config = dict(
    model='class-conditioned image diffusion model',
    train_examples=48542,
    horizontal_flip=True,
    cond_dim=256,
    hidden_act='gelu',
    fused_qkv=True,
    layers=8,
    width=256,
    beta1=0.9,
    eps=1e-08,
    max_steps=16500,
)
Rows from block 2 of a small class-conditioned image diffusion model, named by matrix and row number. Rows with one number belong to one neuron. Each number is 50 + 12 x the weight over its row's rms, rounded and kept within 0 to 99. All counts start at 0.
After each neuron's rows are labels from the 100 images, of 14976 (inputs lightly noised), where the neuron reaches its highest value: "colour at peak" is the nearest of a few named colours to the mean colour under the peak; "responds to" is what is common among them. Only what is clearly more common there than usual is listed. The data: microscope photos of single blood and bone marrow cells.
# fc1: MLP up (model.blocks.2.mlp.fc1.weight, 512x256), inputs 86-171
# fc2: MLP down (model.blocks.2.mlp.fc2.weight, 256x512, transposed), outputs 86-171

fc1.283:63 55 32 49 51 62 51 44 47 55 38 54 44 29 52 53 54 73 41 48 58 45 71 53 43 38 66 46 43 30 66 50 18 66 58 60 55 52 68 48 56 68 47 31 40 52 49 55 29 65 48 43 55 66 46 51 51 41 58 40 65 25 35 43 53 59 54 48 58 46 26 66 53 49 45 62 68 62 67 57 51 43 37 62 62 59
fc2.283:36 51 32 46 35 65 51 59 56 39 57 44 43 64 56 48 52 24 61 43 74 55 70 47 43 39 37 45 55 73 35 49 20 62 48 59 55 43 36 44 44 43 42 70 63 53 50 47 35 46 56 53 63 38 52 50 49 60 34 52 54 71 39 47 43 66 41 47 41 55 64 62 51 58 49 65 64 41 60 42 44 58 38 44 57 56
colour at peak: purple
responds to: smear: peripheral blood

fc1.76:51 57 43 64 44 56 54 41 53 99 42 58 51 51 60 41 42 49 58 43 61 74 56 51 55 57 46 55 66 47 44 54 49 55 58 57 41 37 47 71 67 40 52 32 46 99 49 41 51 53 25 41 49 55 35 40 50 39 44 45 43 42 53 52 36 14 60 54 44 42 54 52 41 51 68 47 50 47 65 51 59 56 60 58 53 46
fc2.76:43 53 49 34 48 43 55 51 50 99 52 51 52 48 51 49 54 47 35 46 56 30 46 49 44 59 46 45 40 53 53 53 54 44 51 57 42 58 45 20 25 53 46 52 49 99 47 48 52 56 35 32 41 49 46 43 52 54 43 73 62 50 48 44 52 20 66 55 43 51 55 48 50 52 78 50 46 47 46 55 56 47 77 47 60 57
colour at peak: blue
responds to: smear: peripheral blood

fc1.509:61 43 47 51 67 52 66 44 49 47 47 49 39 52 45 47 80 51 49 46 69 55 50 52 59 47 51 45 49 52 40 46 53 58 62 50 47 71 46 44 62 45 57 59 44 55 53 52 51 42 48 54 00 62 55 48 45 56 48 57 57 44 52 45 51 41 52 58 54 43 51 53 31 49 93 54 47 47 49 99 60 49 58 56 44 60
fc2.509:46 59 55 71 36 56 49 44 47 85 46 55 48 50 49 47 34 53 59 49 59 44 49 53 51 52 52 53 58 48 48 49 36 50 70 57 60 48 49 51 50 48 42 51 52 43 73 48 48 49 37 64 14 46 23 18 43 51 35 35 64 49 64 62 54 40 60 39 40 50 41 49 63 45 71 45 57 47 56 99 54 59 54 44 49 60
colour at peak: grey
responds to: smear: peripheral blood; cell type: eosinophil

fc1.78:53 64 43 37 69 32 56 44 44 48 56 54 41 60 61 41 49 59 50 41 52 61 69 33 48 58 42 43 52 43 26 68 42 72 37 45 45 33 57 40 53 51 32 56 57 56 46 40 78 52 42 44 64 48 41 38 24 47 51 53 62 58 66 54 60 47 50 37 51 55 49 39 59 22 43 14 35 40 53 43 52 51 54 45 53 68
fc2.78:46 56 44 56 51 29 46 49 52 30 57 44 43 63 55 49 50 46 49 46 38 44 52 23 52 67 55 47 55 50 67 71 42 71 46 46 42 46 42 59 41 49 32 45 48 56 53 60 93 50 46 53 50 29 48 45 25 59 55 38 53 50 32 54 47 53 54 35 47 45 47 32 46 71 53 23 45 65 48 54 54 61 45 50 52 61
colour at peak: pink
responds to: cell type: segmented neutrophil; smear: peripheral blood

fc1.130:37 42 47 51 46 54 47 42 51 51 66 40 52 54 46 45 36 56 63 53 66 49 58 57 52 72 56 42 49 46 33 47 45 56 27 42 33 42 37 46 66 63 51 72 42 71 33 40 37 51 62 42 43 55 57 52 47 48 22 39 31 46 58 68 43 52 76 66 39 49 63 55 42 54 26 58 53 45 37 61 48 45 46 52 31 40
fc2.130:47 57 53 61 57 54 44 44 48 63 47 36 51 49 36 52 31 41 56 53 56 51 61 52 53 54 45 31 42 45 51 47 61 47 26 51 38 62 44 43 24 51 53 42 52 61 53 40 59 59 56 57 13 49 16 55 52 50 61 72 46 65 44 38 48 42 63 36 44 54 45 50 63 51 28 58 41 47 53 65 55 40 59 46 49 52
colour at peak: blue
responds to: cell type: artefact

fc1.318:42 41 54 46 52 74 46 47 49 63 29 70 35 69 60 76 56 45 41 40 57 64 37 64 76 35 49 49 43 61 36 47 59 70 46 55 51 40 64 53 57 28 38 32 39 42 53 43 33 59 51 45 46 55 44 49 28 37 37 60 60 55 46 47 74 50 46 26 54 51 54 64 41 32 46 42 77 45 59 47 50 47 38 25 66 44
fc2.318:50 61 67 54 42 74 52 50 45 74 63 35 27 24 51 31 56 63 54 55 61 42 41 63 82 39 64 43 51 49 68 59 67 64 43 48 57 58 41 59 46 74 36 68 60 35 58 53 35 41 42 61 46 46 59 37 32 60 61 40 40 38 47 45 40 58 42 29 38 52 34 59 55 59 55 37 60 58 66 55 54 52 47 70 58 55
colour at peak: pink
responds to: smear: peripheral blood; cell type: segmented neutrophil

fc1.224:60 54 43 47 54 44 33 49 42 48 64 62 35 67 51 56 62 48 48 33 72 55 48 36 84 35 47 45 53 37 56 58 50 47 62 48 56 55 58 54 39 43 58 57 41 42 44 59 75 50 50 44 52 71 36 51 36 54 60 53 57 61 53 36 45 44 32 70 58 39 28 38 51 26 37 44 93 29 68 52 65 63 52 48 38 55
fc2.224:47 48 44 44 50 52 54 36 61 54 48 56 67 49 40 44 50 59 46 41 51 44 27 46 73 41 61 36 60 62 51 41 52 40 40 46 60 64 56 59 65 54 51 56 67 44 46 36 62 47 38 57 47 38 72 48 48 39 55 48 46 51 37 55 65 59 23 53 27 45 58 42 26 56 57 51 71 83 54 59 51 51 40 49 50 69
colour at peak: purple
responds to: cell type: segmented neutrophil; smear: peripheral blood

fc1.148:62 39 43 58 56 59 46 48 50 67 65 54 53 48 49 54 50 54 64 44 75 55 64 41 56 44 35 47 52 40 24 64 39 42 42 39 65 49 56 72 47 57 51 48 47 32 39 48 65 65 56 40 57 72 38 59 24 39 54 52 39 52 51 39 43 38 46 44 99 69 54 55 63 40 51 41 29 67 62 55 69 63 38 37 47 39
fc2.148:68 51 52 47 37 53 36 49 51 56 59 65 58 57 44 52 48 55 55 42 53 69 51 54 50 67 29 46 55 48 46 41 47 55 50 65 60 43 44 55 37 53 31 35 40 38 56 49 34 57 54 68 42 56 55 56 68 47 53 40 65 58 58 62 34 51 43 54 41 69 63 63 41 34 53 53 79 62 36 67 50 71 30 32 49 74
colour at peak: purple
responds to: cell type: segmented neutrophil; smear: peripheral blood

fc1.507:36 46 49 44 33 63 46 55 53 46 47 66 47 54 46 27 54 43 56 49 49 33 50 78 43 46 11 41 44 50 31 35 40 48 57 36 58 56 69 63 30 50 64 55 41 57 47 42 59 58 44 40 56 30 42 52 36 70 80 47 64 47 31 40 54 28 59 67 63 62 53 52 48 66 40 58 42 53 47 52 49 40 37 53 57 45
fc2.507:69 48 51 47 40 64 47 39 43 45 54 38 47 59 37 59 52 53 35 52 60 78 52 81 49 58 91 41 47 58 73 41 52 48 47 25 59 34 37 57 67 43 61 51 53 56 48 57 63 34 43 53 54 60 44 52 46 36 44 52 54 45 24 44 53 25 40 60 45 40 46 41 54 35 50 45 41 51 45 44 52 55 41 60 52 52
colour at peak: blue; black
responds to: cell type: lymphocyte

fc1.456:60 68 64 48 50 41 58 66 34 47 26 39 34 50 35 55 57 58 54 35 55 73 65 58 29 49 44 35 22 28 36 75 31 63 57 73 47 38 42 57 52 68 48 46 40 59 45 64 42 69 46 49 46 27 42 47 27 61 59 49 60 34 45 45 43 65 53 54 58 40 43 61 35 46 47 58 36 58 52 54 53 32 30 32 47 51
fc2.456:47 29 57 54 55 33 43 37 63 54 72 57 32 49 26 48 57 37 51 63 46 45 63 62 32 45 61 40 81 91 67 70 36 46 39 78 59 57 67 52 52 43 45 49 51 52 67 35 45 39 40 46 49 71 39 45 24 30 40 46 58 65 39 51 47 66 58 49 41 63 57 71 68 49 41 67 32 42 48 57 52 65 39 76 46 65
colour at peak: pink
responds to: smear: peripheral blood

fc1.263:61 50 49 41 43 51 45 49 44 80 48 54 32 33 49 41 73 50 17 44 53 40 51 47 41 58 50 51 56 54 42 49 41 64 28 53 46 65 78 69 57 63 58 41 56 31 55 58 57 47 44 48 36 46 47 40 51 45 79 48 50 36 76 53 55 39 42 64 51 45 37 54 65 36 49 48 65 56 53 59 59 49 44 59 64 53
fc2.263:45 46 51 46 52 62 49 43 57 53 44 55 32 48 72 45 55 42 28 57 40 56 53 53 56 34 53 63 66 41 38 54 54 33 65 82 59 46 24 59 47 36 49 46 42 34 35 53 43 53 38 39 38 57 47 47 47 56 43 44 60 55 58 59 62 24 51 80 69 24 67 34 37 50 61 45 57 33 44 57 38 69 57 45 47 34
colour at peak: purple
responds to: smear: peripheral blood

fc1.172:49 56 47 41 44 51 56 52 42 55 39 52 40 61 57 69 59 39 50 48 56 61 41 56 63 47 46 51 19 37 67 71 65 52 36 47 41 54 42 21 47 65 49 65 66 68 60 50 61 46 40 24 84 44 43 48 47 35 41 50 75 54 31 29 74 49 35 32 56 58 52 23 82 61 51 49 57 31 36 58 71 63 61 48 59 44
fc2.172:38 51 47 62 53 32 39 32 56 41 51 59 34 48 58 34 47 55 54 69 48 42 32 38 64 57 45 48 81 62 29 70 72 37 45 51 47 35 48 75 31 37 34 29 32 52 40 51 52 55 40 34 74 44 60 72 40 48 55 43 69 42 40 55 37 46 53 47 64 51 55 27 12 48 65 47 62 55 32 55 39 61 59 59 65 43
colour at peak: pink
responds to: smear: peripheral blood; cell type: segmented neutrophil

fc1.192:35 59 34 53 49 51 68 51 45 51 52 48 53 76 57 40 52 50 50 44 38 55 54 45 44 63 16 44 54 47 51 36 45 54 46 67 39 41 64 55 44 58 48 52 58 56 51 56 30 55 48 53 48 51 43 36 42 49 42 45 56 68 47 51 54 58 51 63 52 64 60 55 50 55 41 33 57 43 52 41 64 42 43 27 52 49
fc2.192:71 42 48 46 47 64 48 59 56 55 39 76 71 29 57 55 50 61 52 50 45 54 58 66 29 55 70 20 45 57 51 40 38 41 50 69 52 56 41 45 62 58 47 48 59 52 54 48 06 55 46 55 49 46 49 42 72 58 57 43 57 41 42 46 52 55 47 43 42 48 36 49 51 31 47 45 63 44 49 52 19 49 52 81 46 48
colour at peak: purple
responds to: cell type: segmented neutrophil; smear: peripheral blood

fc1.382:51 51 65 30 59 51 89 58 51 63 56 66 54 64 71 52 59 64 59 42 56 60 56 26 69 36 47 55 54 59 52 48 73 65 51 71 55 50 67 41 55 46 66 64 54 54 41 43 61 38 41 36 46 59 43 48 49 69 43 47 71 78 58 45 58 57 47 49 58 60 50 60 66 62 47 51 55 67 45 48 44 55 44 38 62 50
fc2.382:43 49 68 62 54 46 15 32 48 56 39 40 48 37 68 40 55 35 54 57 42 46 47 33 66 35 54 51 53 41 46 54 81 65 58 63 60 47 33 63 39 52 61 41 42 40 67 48 53 54 39 47 46 34 57 44 51 21 47 44 48 23 47 54 58 56 53 53 59 40 49 65 40 37 44 52 52 31 33 52 59 54 54 65 65 47
colour at peak: pink
responds to: smear: peripheral blood

fc1.96:60 54 60 62 46 59 52 55 31 50 46 60 57 51 38 49 73 47 46 47 57 37 61 44 48 50 60 51 53 45 51 32 43 46 76 60 42 71 62 56 51 52 62 52 48 56 53 56 62 68 56 63 08 43 48 54 41 49 51 70 40 57 49 64 56 48 49 51 65 37 49 32 47 47 44 46 49 44 68 43 73 51 41 62 38 44
fc2.96:50 63 47 45 53 42 42 45 33 45 51 60 56 55 43 46 55 48 48 60 33 60 42 47 50 62 44 47 39 50 53 69 44 56 78 63 35 27 48 44 31 43 41 62 65 46 60 50 69 38 44 61 13 34 46 10 47 69 56 58 61 51 66 61 43 50 57 45 18 72 38 40 71 64 34 52 53 60 47 46 44 50 50 44 52 37
colour at peak: purple
responds to: smear: peripheral blood; cell type: segmented neutrophil