{"model": "class-conditioned image diffusion model", "horizontal_flip": true, "conditioning": "class", "head_dim": 32, "qk_norm": false, "inner_norm": false}
Rows from block 3 of a small class-conditioned image diffusion model, named by matrix and row number. Rows with one number belong to one neuron. Each number is 128 + 24 x the weight over its row's rms, rounded and kept within 0 to 255. All counts start at 0.
After each neuron's rows are labels from the 100 images, of 14976 (inputs lightly noised), where the neuron reaches its highest value: "strongest on" is what is common among them. Only what is clearly more common there than usual is listed. The data: microscope photos of single blood and bone marrow cells.
# fc1: MLP up (model.blocks.3.mlp.fc1.weight, 512x256), inputs 129-171
# fc2: MLP down (model.blocks.3.mlp.fc2.weight, 256x512, transposed), outputs 129-171

fc1.215 [168 168  74  77 111 128  97 114 115 137 120 131 117 110 130 113  91 124 147 131 132 118 122 108 120 115 147 139 120 114 134 141 135 130 135 151 106 116 149 126 123 124 130]
fc2.215 [146 120 102 201 127 127 110 124 130 124 125  81 127 121 109 152 132 158 123 124 145 160 153 122 133 130 123 134 125 125 140 130 136 143 134 122 161 121 123  91 118 145 132]
strongest on: cell type: promyelocyte

fc1.232 [137 118  98  98 133 124 128 116 154 125 127 114 152 113 142 141  94 142  74 129 135 144 180 125 129 135 137 160 105  79 121 123 109 131 121 137 123 121 128  85 107 123 113]
fc2.232 [ 99 129 140  91 134 129  94 108 140 130 124 109 141 110 155 113 110 142 122 127 118 133 137 157 124 111 133 124 128 119 132 204 122 122 134 131 124 125 129  74 130 126 141]
strongest on: cell type: erythroblast

fc1.146 [148 125 129 146 130 137 146 146 130 190 118 107  96 133 123 104 122 121 118 116 147  46 155 187 125 129 110 148 123 104 103 134 122 115 106 134 193 146 125 126 108  73 133]
fc2.146 [149 134  82  78 128 133 106  77 121  91 132 152 147 130 127 108 188 145 143 119 189 190  63 136 121 115 146 134 147 142 133  69 128 144 127 123  90 133 120 139 135 135 123]
strongest on: cell type: segmented neutrophil; smear: peripheral blood

fc1.106 [140 151  33 143 131 106 153 124 141 119 141  91 116 151 126  99 146 116 135  96 114 167 127  69 138 148 152 125 137  45 135 182 149 119 125 128 110 124 136 112 116 113 164]
fc2.106 [139 115   1 116 124 133 115 116 109 128 122 147 133 124 145 173 112 128 109 102 127  86 104 114 139 111 119 116 113 185 124 199 125 132 129 128 150 120 137 117 133 131 135]
strongest on: cell type: lymphocyte

fc1.455 [115 165 143 123 129 125 149 132 125  56 107 138 111  97 133 126 120 125 150 124 144 172 111 134 116 123 150 116 100 115 134 109  96 133 111 116 172 160 119 103 109 137 136]
fc2.455 [ 83  99 131 123 122 111 100 114 134 169 130  97 161 141 167  86 187 138  98  80 135 121 149 134 113 134  93  95 116 134 118 135 157 130 119 139 104 132 132  74 126  88  72]
strongest on: cell type: segmented neutrophil

fc1.506 [125 148 100 102 102 139 147 118 121 162 156 120 105 154 139 127 140 119 123 146 108 119 176 124 157 128 148 111 121 124 139  84 111  91 113 134  50 112 145  89  78 103 126]
fc2.506 [118 119 150  15 129 128 116 118 137 114 134 100 150 128 114  97 149  69 122 147 102 169  92 174 128 104 140 139 147 114 128  74 143 123 124 125 165 136 127 145 138  99  87]
strongest on: smear: peripheral blood; cell type: erythroblast

fc1.67 [141 139 126  44 130 113 160 142 149  54 148 117  96 115 130 130 100 114 115 146 150 122 129 171 148 144 190 122 138 118 143 150 110 122 153 138  36 124 107 125  85 132  98]
fc2.67 [129 132 175  87 135 128 139  96 167  97 120 127 176 129 162  86  94 102 140 142 212 125  79 227 124  74 120 136 126 123 131 128 130 116 129 129 184 134 126 158 119 121 114]
strongest on: cell type: artefact

fc1.358 [170 112 138 104 150 125 145 152  89 140  91  91 134 108 119 186 143 112  49 163 132 131 110  86 104 164 139 164 104 101 122 153 133 112  99 139 129 115 165 138 132  96 130]
fc2.358 [130 111  72  95 125 128 158  95 100 113 136  78 129 129 133 131 153  87 121 162  93 121 136 166 126 101 142 134 119  91 128 165 115 124 133 118 116 142 134 148 134 118  64]
strongest on: cell type: erythroblast

fc1.445 [121 133 166 158 123 118 116 120 114 138 131 110  88 138 102 163 130 163  85 152 150 145 137 104  93 115 132 152 107 151  99  81 121 114 154 158 183 117 127 146 149 100 110]
fc2.445 [107 155 203 200 125 125 104 102 164 105 128 115 115 139 113 126 125 106 130 144 121  94 102 157 130 105 130 131 126 112 121 146 122 112 122 125 132 123 140 151 136 127 165]
strongest on: cell type: lymphocyte

fc1.110 [121 146 127 129 164  88 164 132 124 156 100 129 109  85  99 136 105 138 113 132 146 147 120 133 103 126 129 164 119 121  82 131 126 111 115  91 154  93 119 126  95 142 156]
fc2.110 [117 130 112  94  82  86 138 111 113 105 119 126 128  93 152 146 128 124 155 101 144 151 134 133 151 142 121  60 112 130 154 137 141 125 140 141 105  81 130 117 167 146 120]
strongest on: cell type: segmented neutrophil

fc1.354 [132 160  47 142 121 131 150 119 128 107 129  88  97 112 135 160 111 118 154 125 113 101  78  90 125 131 152  97 140 178 131 201 110 128  98 125 119 149 125  94 135 108 158]
fc2.354 [123 105  58  78 133 135 128 119 115 137 140 134 132 124 138 119 130 163 114 120 125 146 172 144 128 137 127 118 124  72 128 225 126 142 138 121 118 129 130 116 127 122 124]
strongest on: cell type: lymphocyte

fc1.37 [104 152 101 118 134 130 108 102 136  98 114  92 129 127  98 146 101 130  85 160 142 174 114  99 132 161 153 122 139 170 118 153 132 112 129 126 165 100 158 176 114 136 109]
fc2.37 [144 132 168 173 128 145 149 157 113 105 120  71 123 123 167 138  93 118 140 125  95 150 107 100 133  95 125 125 124 135 129 136 127 131 133 124 135 126 127 166 122 127  48]
strongest on: cell type: promyelocyte

fc1.213 [114 123 174 100 113 114  75 102 150 132 127 123 127 124 141 127 124  76 138  91 121 113  91 131 118 159 138 132 121 113 103 166 135 112 124  88 116 106 102 149  93 143 118]
fc2.213 [173 112 160 152 139 133 143 113 134 137 119  69 116 130 156  73 133 178 101  97 134 172 166 145 127  83 102 142 136 156 131 133 134 137 123 131 156 130 136 119 127 159 117]
strongest on: cell type: promyelocyte

fc1.451 [118 102 146  98 157 134 112 132 127 167 128 102 115 141 104 116 134 150 110 131 139 114 145 148 148 147 114 129 124 153 133 190 114 165 136 117 163 149 120  76  88 102 110]
fc2.451 [149 148 132 149 135 134 161 136 168 106 124 149 125 116  97 150 125 134 137 114 126 132  94 128 118 126 118 141 144  90 130 200 124 110 136 126 127 127 130 119 146 143 135]
strongest on: cell type: segmented neutrophil; smear: peripheral blood

fc1.420 [149 118  96  81 144 127 122 110 164 119 131 105 106 115 115 139  91  98  85 130 132 133 127 114 125 123 133 142 112 113 122 178 128 116 158 115 106 114 141 144 116 127 127]
fc2.420 [121 116 135 145 125 131 102  99 144 131 118  63 126 126 120 110 105 166 115 128  80 115 149 127 128 114 135 124 132 142 134 118 131 128 125 128 143 125 129 145 124 121 142]
strongest on: cell type: lymphocyte

fc1.128 [137 161 124 125 125 121 130 108  98 150 125  91 116 146 105  87 135 182 155  90 113 151  93 134 134 154 155 109 129 105 133 133 125 136 107 125 152 143 140 149 131 118 231]
fc2.128 [142 124  90 104 127 124 160 139 142 100 138 132 135 129 126 196  95  78 119 114 107  98 139  58 117 103 124 134 121 139 126 140 123 110 119 123 137 124 129 198 141 124  38]
strongest on: cell type: lymphocyte

fc1.484 [132  98 118 132 127 126 113 120  61 253 169 113 132 133 155 155  98 107 121 104 111  97 130 158 149 128 140 120  77 127 155 121 102  76 119 116 108 121 119 148 141 111 117]
fc2.484 [173 127  98  88 146 149 115 127  70  68 133 130  75 127 139 104 151 150 121 117 101 173 139 133 125 116 123 119 119 183 123  96 124 108 139 137 128 149 118 163 102 167  93]
strongest on: cell type: segmented neutrophil; smear: peripheral blood

fc1.170 [136 130 117 193 134 121 168 128 110 157 159 108 100  89 164 137 136 170 128 105  96 146 117 157 121 116 138 123 136 122 127 143 129 149  85 152 139 131 106 116 141 107 157]
fc2.170 [140 139 136   8 124 123 111  88 161 124 123 117 193 147 163 141  77 140 130 111 133 136 112 101 118 157 112 143 120 122 129 172 136 150 127 124  87 128 128 152 131 115 139]
strongest on: cell type: eosinophil

fc1.351 [139 122  95 139 126 125 133 154 110 127 136  89 124 128  64 145 126 116  73 161 130 137 133  84 129 156 141 159 129 167 123  96 114 111 126 112 126  94 118 107 141 131 126]
fc2.351 [121 141 104 176 132 121 136 133  96 161 126  87 170 127 140 125 157 136 122 120 103 144 147 159 127 139 118 146 111 139 128 163 123 121 119 125 150 136 123  61 144 140 102]
strongest on: cell type: erythroblast

fc1.46 [161 107 142 118 121 109 130 145 166 222 162 131 101 136 102  98 104 130 143 112 123 127 161 132 112 105 126 102 133 109  81 137 149 150 125 137 171 142 156 131 114  99 144]
fc2.46 [123 134 130  79 121 135 167 117 114  83 109 154 114 134  76 147  88 104 139 123 134 118  42  95 116 164 136 113 123 161 116 136 101 138 141 132 110 111 118 197 139 137 116]
strongest on: cell type: segmented neutrophil; smear: peripheral blood

fc1.309 [182 101 129 118  78 145 122 134 134 103 104 122  94 129 134 134 136  80 163 150 141 147 125 127 118 114 103  52  98 128 149 126  83  98 157 103 163 114  95 117 127 149 105]
fc2.309 [ 88 101 148 150 175 146 102 131 117 157  97 154 154 130 114 117 107 115 141 144 128 122 149 124 153 140 115 192  96 118 140 142 103 127 112 156 106 124 148 132 112 160 153]
strongest on: smear: peripheral blood; cell type: platelet

fc1.456 [116 100 149 147 138 114 115 145 107 103 130 110 169 131 108 131 116 124  86 151 142 137 133 107 142 168 155 158 105 192 119 132 165 104 150 136 183  96 144 140 125 102 128]
fc2.456 [135 119 163 171 140 116 121 131 125 150 142  90 172 117 117 119 158 111 125 117  93 127 106 182 125 148 131 126 138  66 124 155 138 136 127 134 205 127 120 110 124 120 128]
strongest on: cell type: erythroblast

fc1.199 [108 139  88  87  80 127 153 116 142 131 164 149 161 126 159 119 148  79 126  91 137 140 138 149 119 127 135  90 145 123  94 165 125 135  84 118  76 140 144 122 164 132 152]
fc2.199 [102 129 127 102 128 128  74  77 122 124 134  96 127 144 141 130 139 101 136 119 155 175 139 151 125 142 164 114 133 111 115 198 125 122 133 136 165 118 129 161 135 119 117]
strongest on: cell type: artefact

fc1.190 [116 124 202 109 115 133 124 141 149  95 106 100 123 143  91 133 137  39 121 110 134  92 155 117 116 144 157 128 125  89 127  73 128 128 133 142 137 136 143 108 123 115 131]
fc2.190 [139 142 167 156 132 141 163 102  76 109 125 134 140 136 100 108 122 142 144 121 137 177 114 143 140 118 121 132 126 177 124  32 108 136 125 124 121 134 121 178 123 122 130]
strongest on: cell type: lymphocyte

fc1.228 [157 101 175 121 169 148 152 106 113 116 110 133 117 156 143  90 149  94 126 134  90  96  94 142 130 142 128 135 131 102 132 158 139 123 126 143 139 107 148 151 132 128 162]
fc2.228 [147 133 107  67 133 136 172  85 114 150 147  56 117 124 123 141 171 124 126 144 140  97 161  92 111 108 130 154 125 159 161 160 125 136 131 114 159 145 132 150 130 143 108]
strongest on: cell type: promyelocyte

fc1.150 [166 130 138 142 130 114 132  94 100 132 113 103 113 128 133  59 110 181 132  99 134 145 132 116 148 138 126  93 112  20 143 105 121 102 133 136 114 115 114  97 130 102 131]
fc2.150 [145 125 138 137 137 122 171 151 128 101 132 144 137 143 150 141  95  57 123 107 128  84  99 101 141 134 131 131 125 242 111  72 124 137 119 122 190 139 129 131 138 142  95]
strongest on: cell type: lymphocyte

fc1.382 [102 144 135 118 106 113 114 129 129 122  85 115 129 181  91 125 110 143 173 156 119 121 128 127 112 109 109 170 152 122 166 131 104 164 117 129 118 103 122 128  87 125 146]
fc2.382 [153 119 138 142 144 114 126 125 110 137 110 157 126 175 121 151 105 126 194 115 125 148 141 131 157 152 100  80 138 141  95 131 118 157 146 119 144 128 131 129 171 132 130]
strongest on: smear: peripheral blood

fc1.399 [178  89 198 112 128 152 111 115 117 131  94  94 132 162 143  96 134 196 144 126 135 155 105 107 129 135 105 140 116 107 122 110 124 147  95 144 112 142 157  68 116 110 153]
fc2.399 [159 166 231 184 136 119 147 141 137 126 128 151 122 111 134 147 141  58 151 153 144  91 145 124 128 134 140 128 122 132 129 128 141 137 132 137 136 109 144 120 136 133 140]
strongest on: cell type: segmented neutrophil

fc1.244 [102 127  92 140 138 145 146 130 131 160 108  99 123 118 137 176 150 123 105 150 127 147 158 125 134 142 170 143 116  70 103  44 133 122 139 151 127  95 127  88 129  99 129]
fc2.244 [116 123 121 181 123 125 125 149 127 146 123  92 125 121 113 107 157 166 126 114 124 148  79 190 134 137 128 130 118 151 128  65 129 130 132 133 128 123 126 105 136 147 158]
strongest on: cell type: promyelocyte

fc1.303 [141 145 140 154 123 146 113 112  41 203 118  94 136 136 141 151 188 151 129  74 153 125 137 215 129 177 138 106 135 154 160 144 103  89 131 132 106 128 122 127 111 116 184]
fc2.303 [126 133 133 170 118 122 164 123 149  70 131 109  89 145 136 111 168 148 139  85 202 175 119 211 118  67 148 140 143  74 123 119 146 131 123 130 118 109 125 127 141 144  88]
strongest on: cell type: lymphocyte

fc1.123 [124 117 129 127 127 127 116 140 153 135 144  55 141 120 140 168 123 131 115 157 123 145 157  93 129 174 136 153 115 146 151 125 113  95 159 127 138 108 127 144  93 152  93]
fc2.123 [114 132 120 153 121 117 122  66 210 145 130 117 151 141 124 166 158  95 126 110 205 155 127 128 118 109 149 128 128 128 121  60 121 122 129 129 108 119 130 135 135 116 148]
strongest on: cell type: lymphocyte

fc1.2 [132  97 126 134 138 120 117 122 115 127 120 110 127 151 122 106 122 123  96 144 126 117 135 122 113 128  79 123 146 128 153 138 117 138 190  93 130 149 156 130 104 105 133]
fc2.2 [124 111 124 119 119 122 148 123 131 126 137 161 131 149 121 119 127 109 102 128 123 128 132 129 145 129  66 127 145 132 102 130 114 149  67 156 125 153 111 120 151 110  93]
strongest on: cell type: promyelocyte

fc1.498 [139 117 156 115 142 120 146  99 111 118 133  97  95 116 102 165  94 145 105 163 141 131 124 113 112 124 130 165 115  90 149 119 123 119 142 132 202 109 149 128 128 131  59]
fc2.498 [130 135 137 145 123 133 144 129 117  24 132  95 124 126 146 167 112 187 132 118  95 135 159 145 128  60 118 130 121 111 132 108 119 127 132 125  74 122 132 117 133 140 105]
strongest on: smear: peripheral blood

fc1.194 [149 102 130  98 142 131  96 138 138 255 119 106 117 182 114 110 131 123 160 130 101 172 130  97 116 119 122 145 135  92 122 121 114 135  85 159 169 117 107  97 143 124 143]
fc2.194 [130 138 151 121 123 137 161  96 125  35 125 162 121 150 128 112 102 153 138 114 152 115 135  76 148 126  68 117 115 185 108 124 126 119 141 126 100 144 144 114 130 147 131]
strongest on: smear: peripheral blood; cell type: segmented neutrophil

fc1.231 [138 125 129 144 123 130 136 120 120 131 119  82  89 144 167 182 104 109 163 135 123 157 104 169 135 112 135 147 121 139 157 107 143 118 106 148 198 128 120  86 126  97 122]
fc2.231 [120  99 115  87 133 121  90  93 175 125 130 161 148 143 175  77 124 177 110  99 152 136 182 119 144 144 128 122 136 119 128  71 135 132 129 124  82 124 131 121 117 121 151]
strongest on: cell type: segmented neutrophil; smear: peripheral blood

fc1.316 [171 109  68 116 132 132 111 128 159 122 101 110 105 126 109 143  99 106  71 179 163 144 145 103 147 133 132 157 100 148 111 163 135 135 126 117 128 103 125 140 144 132  60]
fc2.316 [124 130  42 124 126 125 115 104 149 127 132  64 128 126 125 147 110 171 128 131 103 137 176 143 131  96 129 131 125 145 135 152 121 108 115 118 139 134 128 114 140 132 127]
strongest on: cell type: lymphocyte

fc1.424 [169 147 138 112 111 123 140 111  98 136 119  88 117 133 131  70 147 140 159  85 123 156 114 145 134 145 137  95 147  87 118 181 105 102 129 134 137 136 147 133 117  85 159]
fc2.424 [129 110 106 158 128 127  97 151 132 113 136 130 141 137 138 103 152 183 124 127 155 102 142 117 131 123 113 118 140 153 126 177 144 132 123 125 129 129 129 163 122 152 168]
strongest on: smear: peripheral blood; cell type: segmented neutrophil

fc1.164 [113 127 132 108 160 144 116 166 169 118 116  91 123 104 129 187 135 138 102 197 114 120 120  87 113 208 165 193 140  98 146  98 126 137 124 121 199 109 130 171 158 133 127]
fc2.164 [138 115 128 105 132 123 118 107 194 133 120 105 178 145 144 111 146 138 135 139 173 174  91  93 128  97 139 146 129 156 141  87 146 138 130 124  16 122 120 114 138 123 109]
strongest on: cell type: erythroblast

fc1.353 [134 108 148 123 108 113 138 149 135 151 135 124 124 157 149 138 134 136 142 113 139 113 107 130 136 123  75 153  99 127 134 123 147 135 158 123 168  74 156 105 112 121 150]
fc2.353 [142 109 127 105 150 124 163  88 103 112 123 138 106 142 136  81 120 145 150 109 150 129 147 125 116 142 110 123 140 125 154 124 159 153 113 117 100  94 113 128 125 167 130]
strongest on: cell type: segmented neutrophil; smear: peripheral blood

fc1.125 [140 145 164 151 122 129 137 101 149 133 144 119 151 111 139 132 122 108 127 128  93 108 128 120 127 164 158 148 125 124 126 140 106 143 132 127 159 123 138 155 119 118 133]
fc2.125 [153 134 126 177 129 137 148 120  86 106 130 129 149 127 122 144 140  71 136 156  39  82 139 114 128 108 108 123 127 145 128 106 128 121 119 127 120 140 126 163 129 132 129]
strongest on: cell type: promyelocyte

fc1.265 [112 138 182 128 125 149 163 125 127 114 117 104 105 141 142 152 125  84 142 112 125 153 158 105 149 145 147 109 128 172 100 124 116 140 120 137 130 156 121  60 146  89 111]
fc2.265 [129 112 178 143 126 130 105 111  79 107 131 154 164 128 133 141 154 147 114 136 132 146 106 129 128 125 138 126 130  71 131 133 126 113 136 126 132 138 123  97 132 132 137]
strongest on: cell type: lymphocyte

fc1.61 [136 125 120 162 143 117 165 133 125 129 126 125 122 131 121 155 124 120 140 135 132 120 146  78 146 148 126 116 131 114 126 102 127 124 116 134 233 125 141 142 154 127 150]
fc2.61 [109 129 145 201 135 124  80 121 240 124 126 123 136 120 117 144 105 144 130 142 160 106 140 151 129  85 142 120 139 149 123 115 139 122 118 129  94 126 122 147 135 120 137]
strongest on: cell type: artefact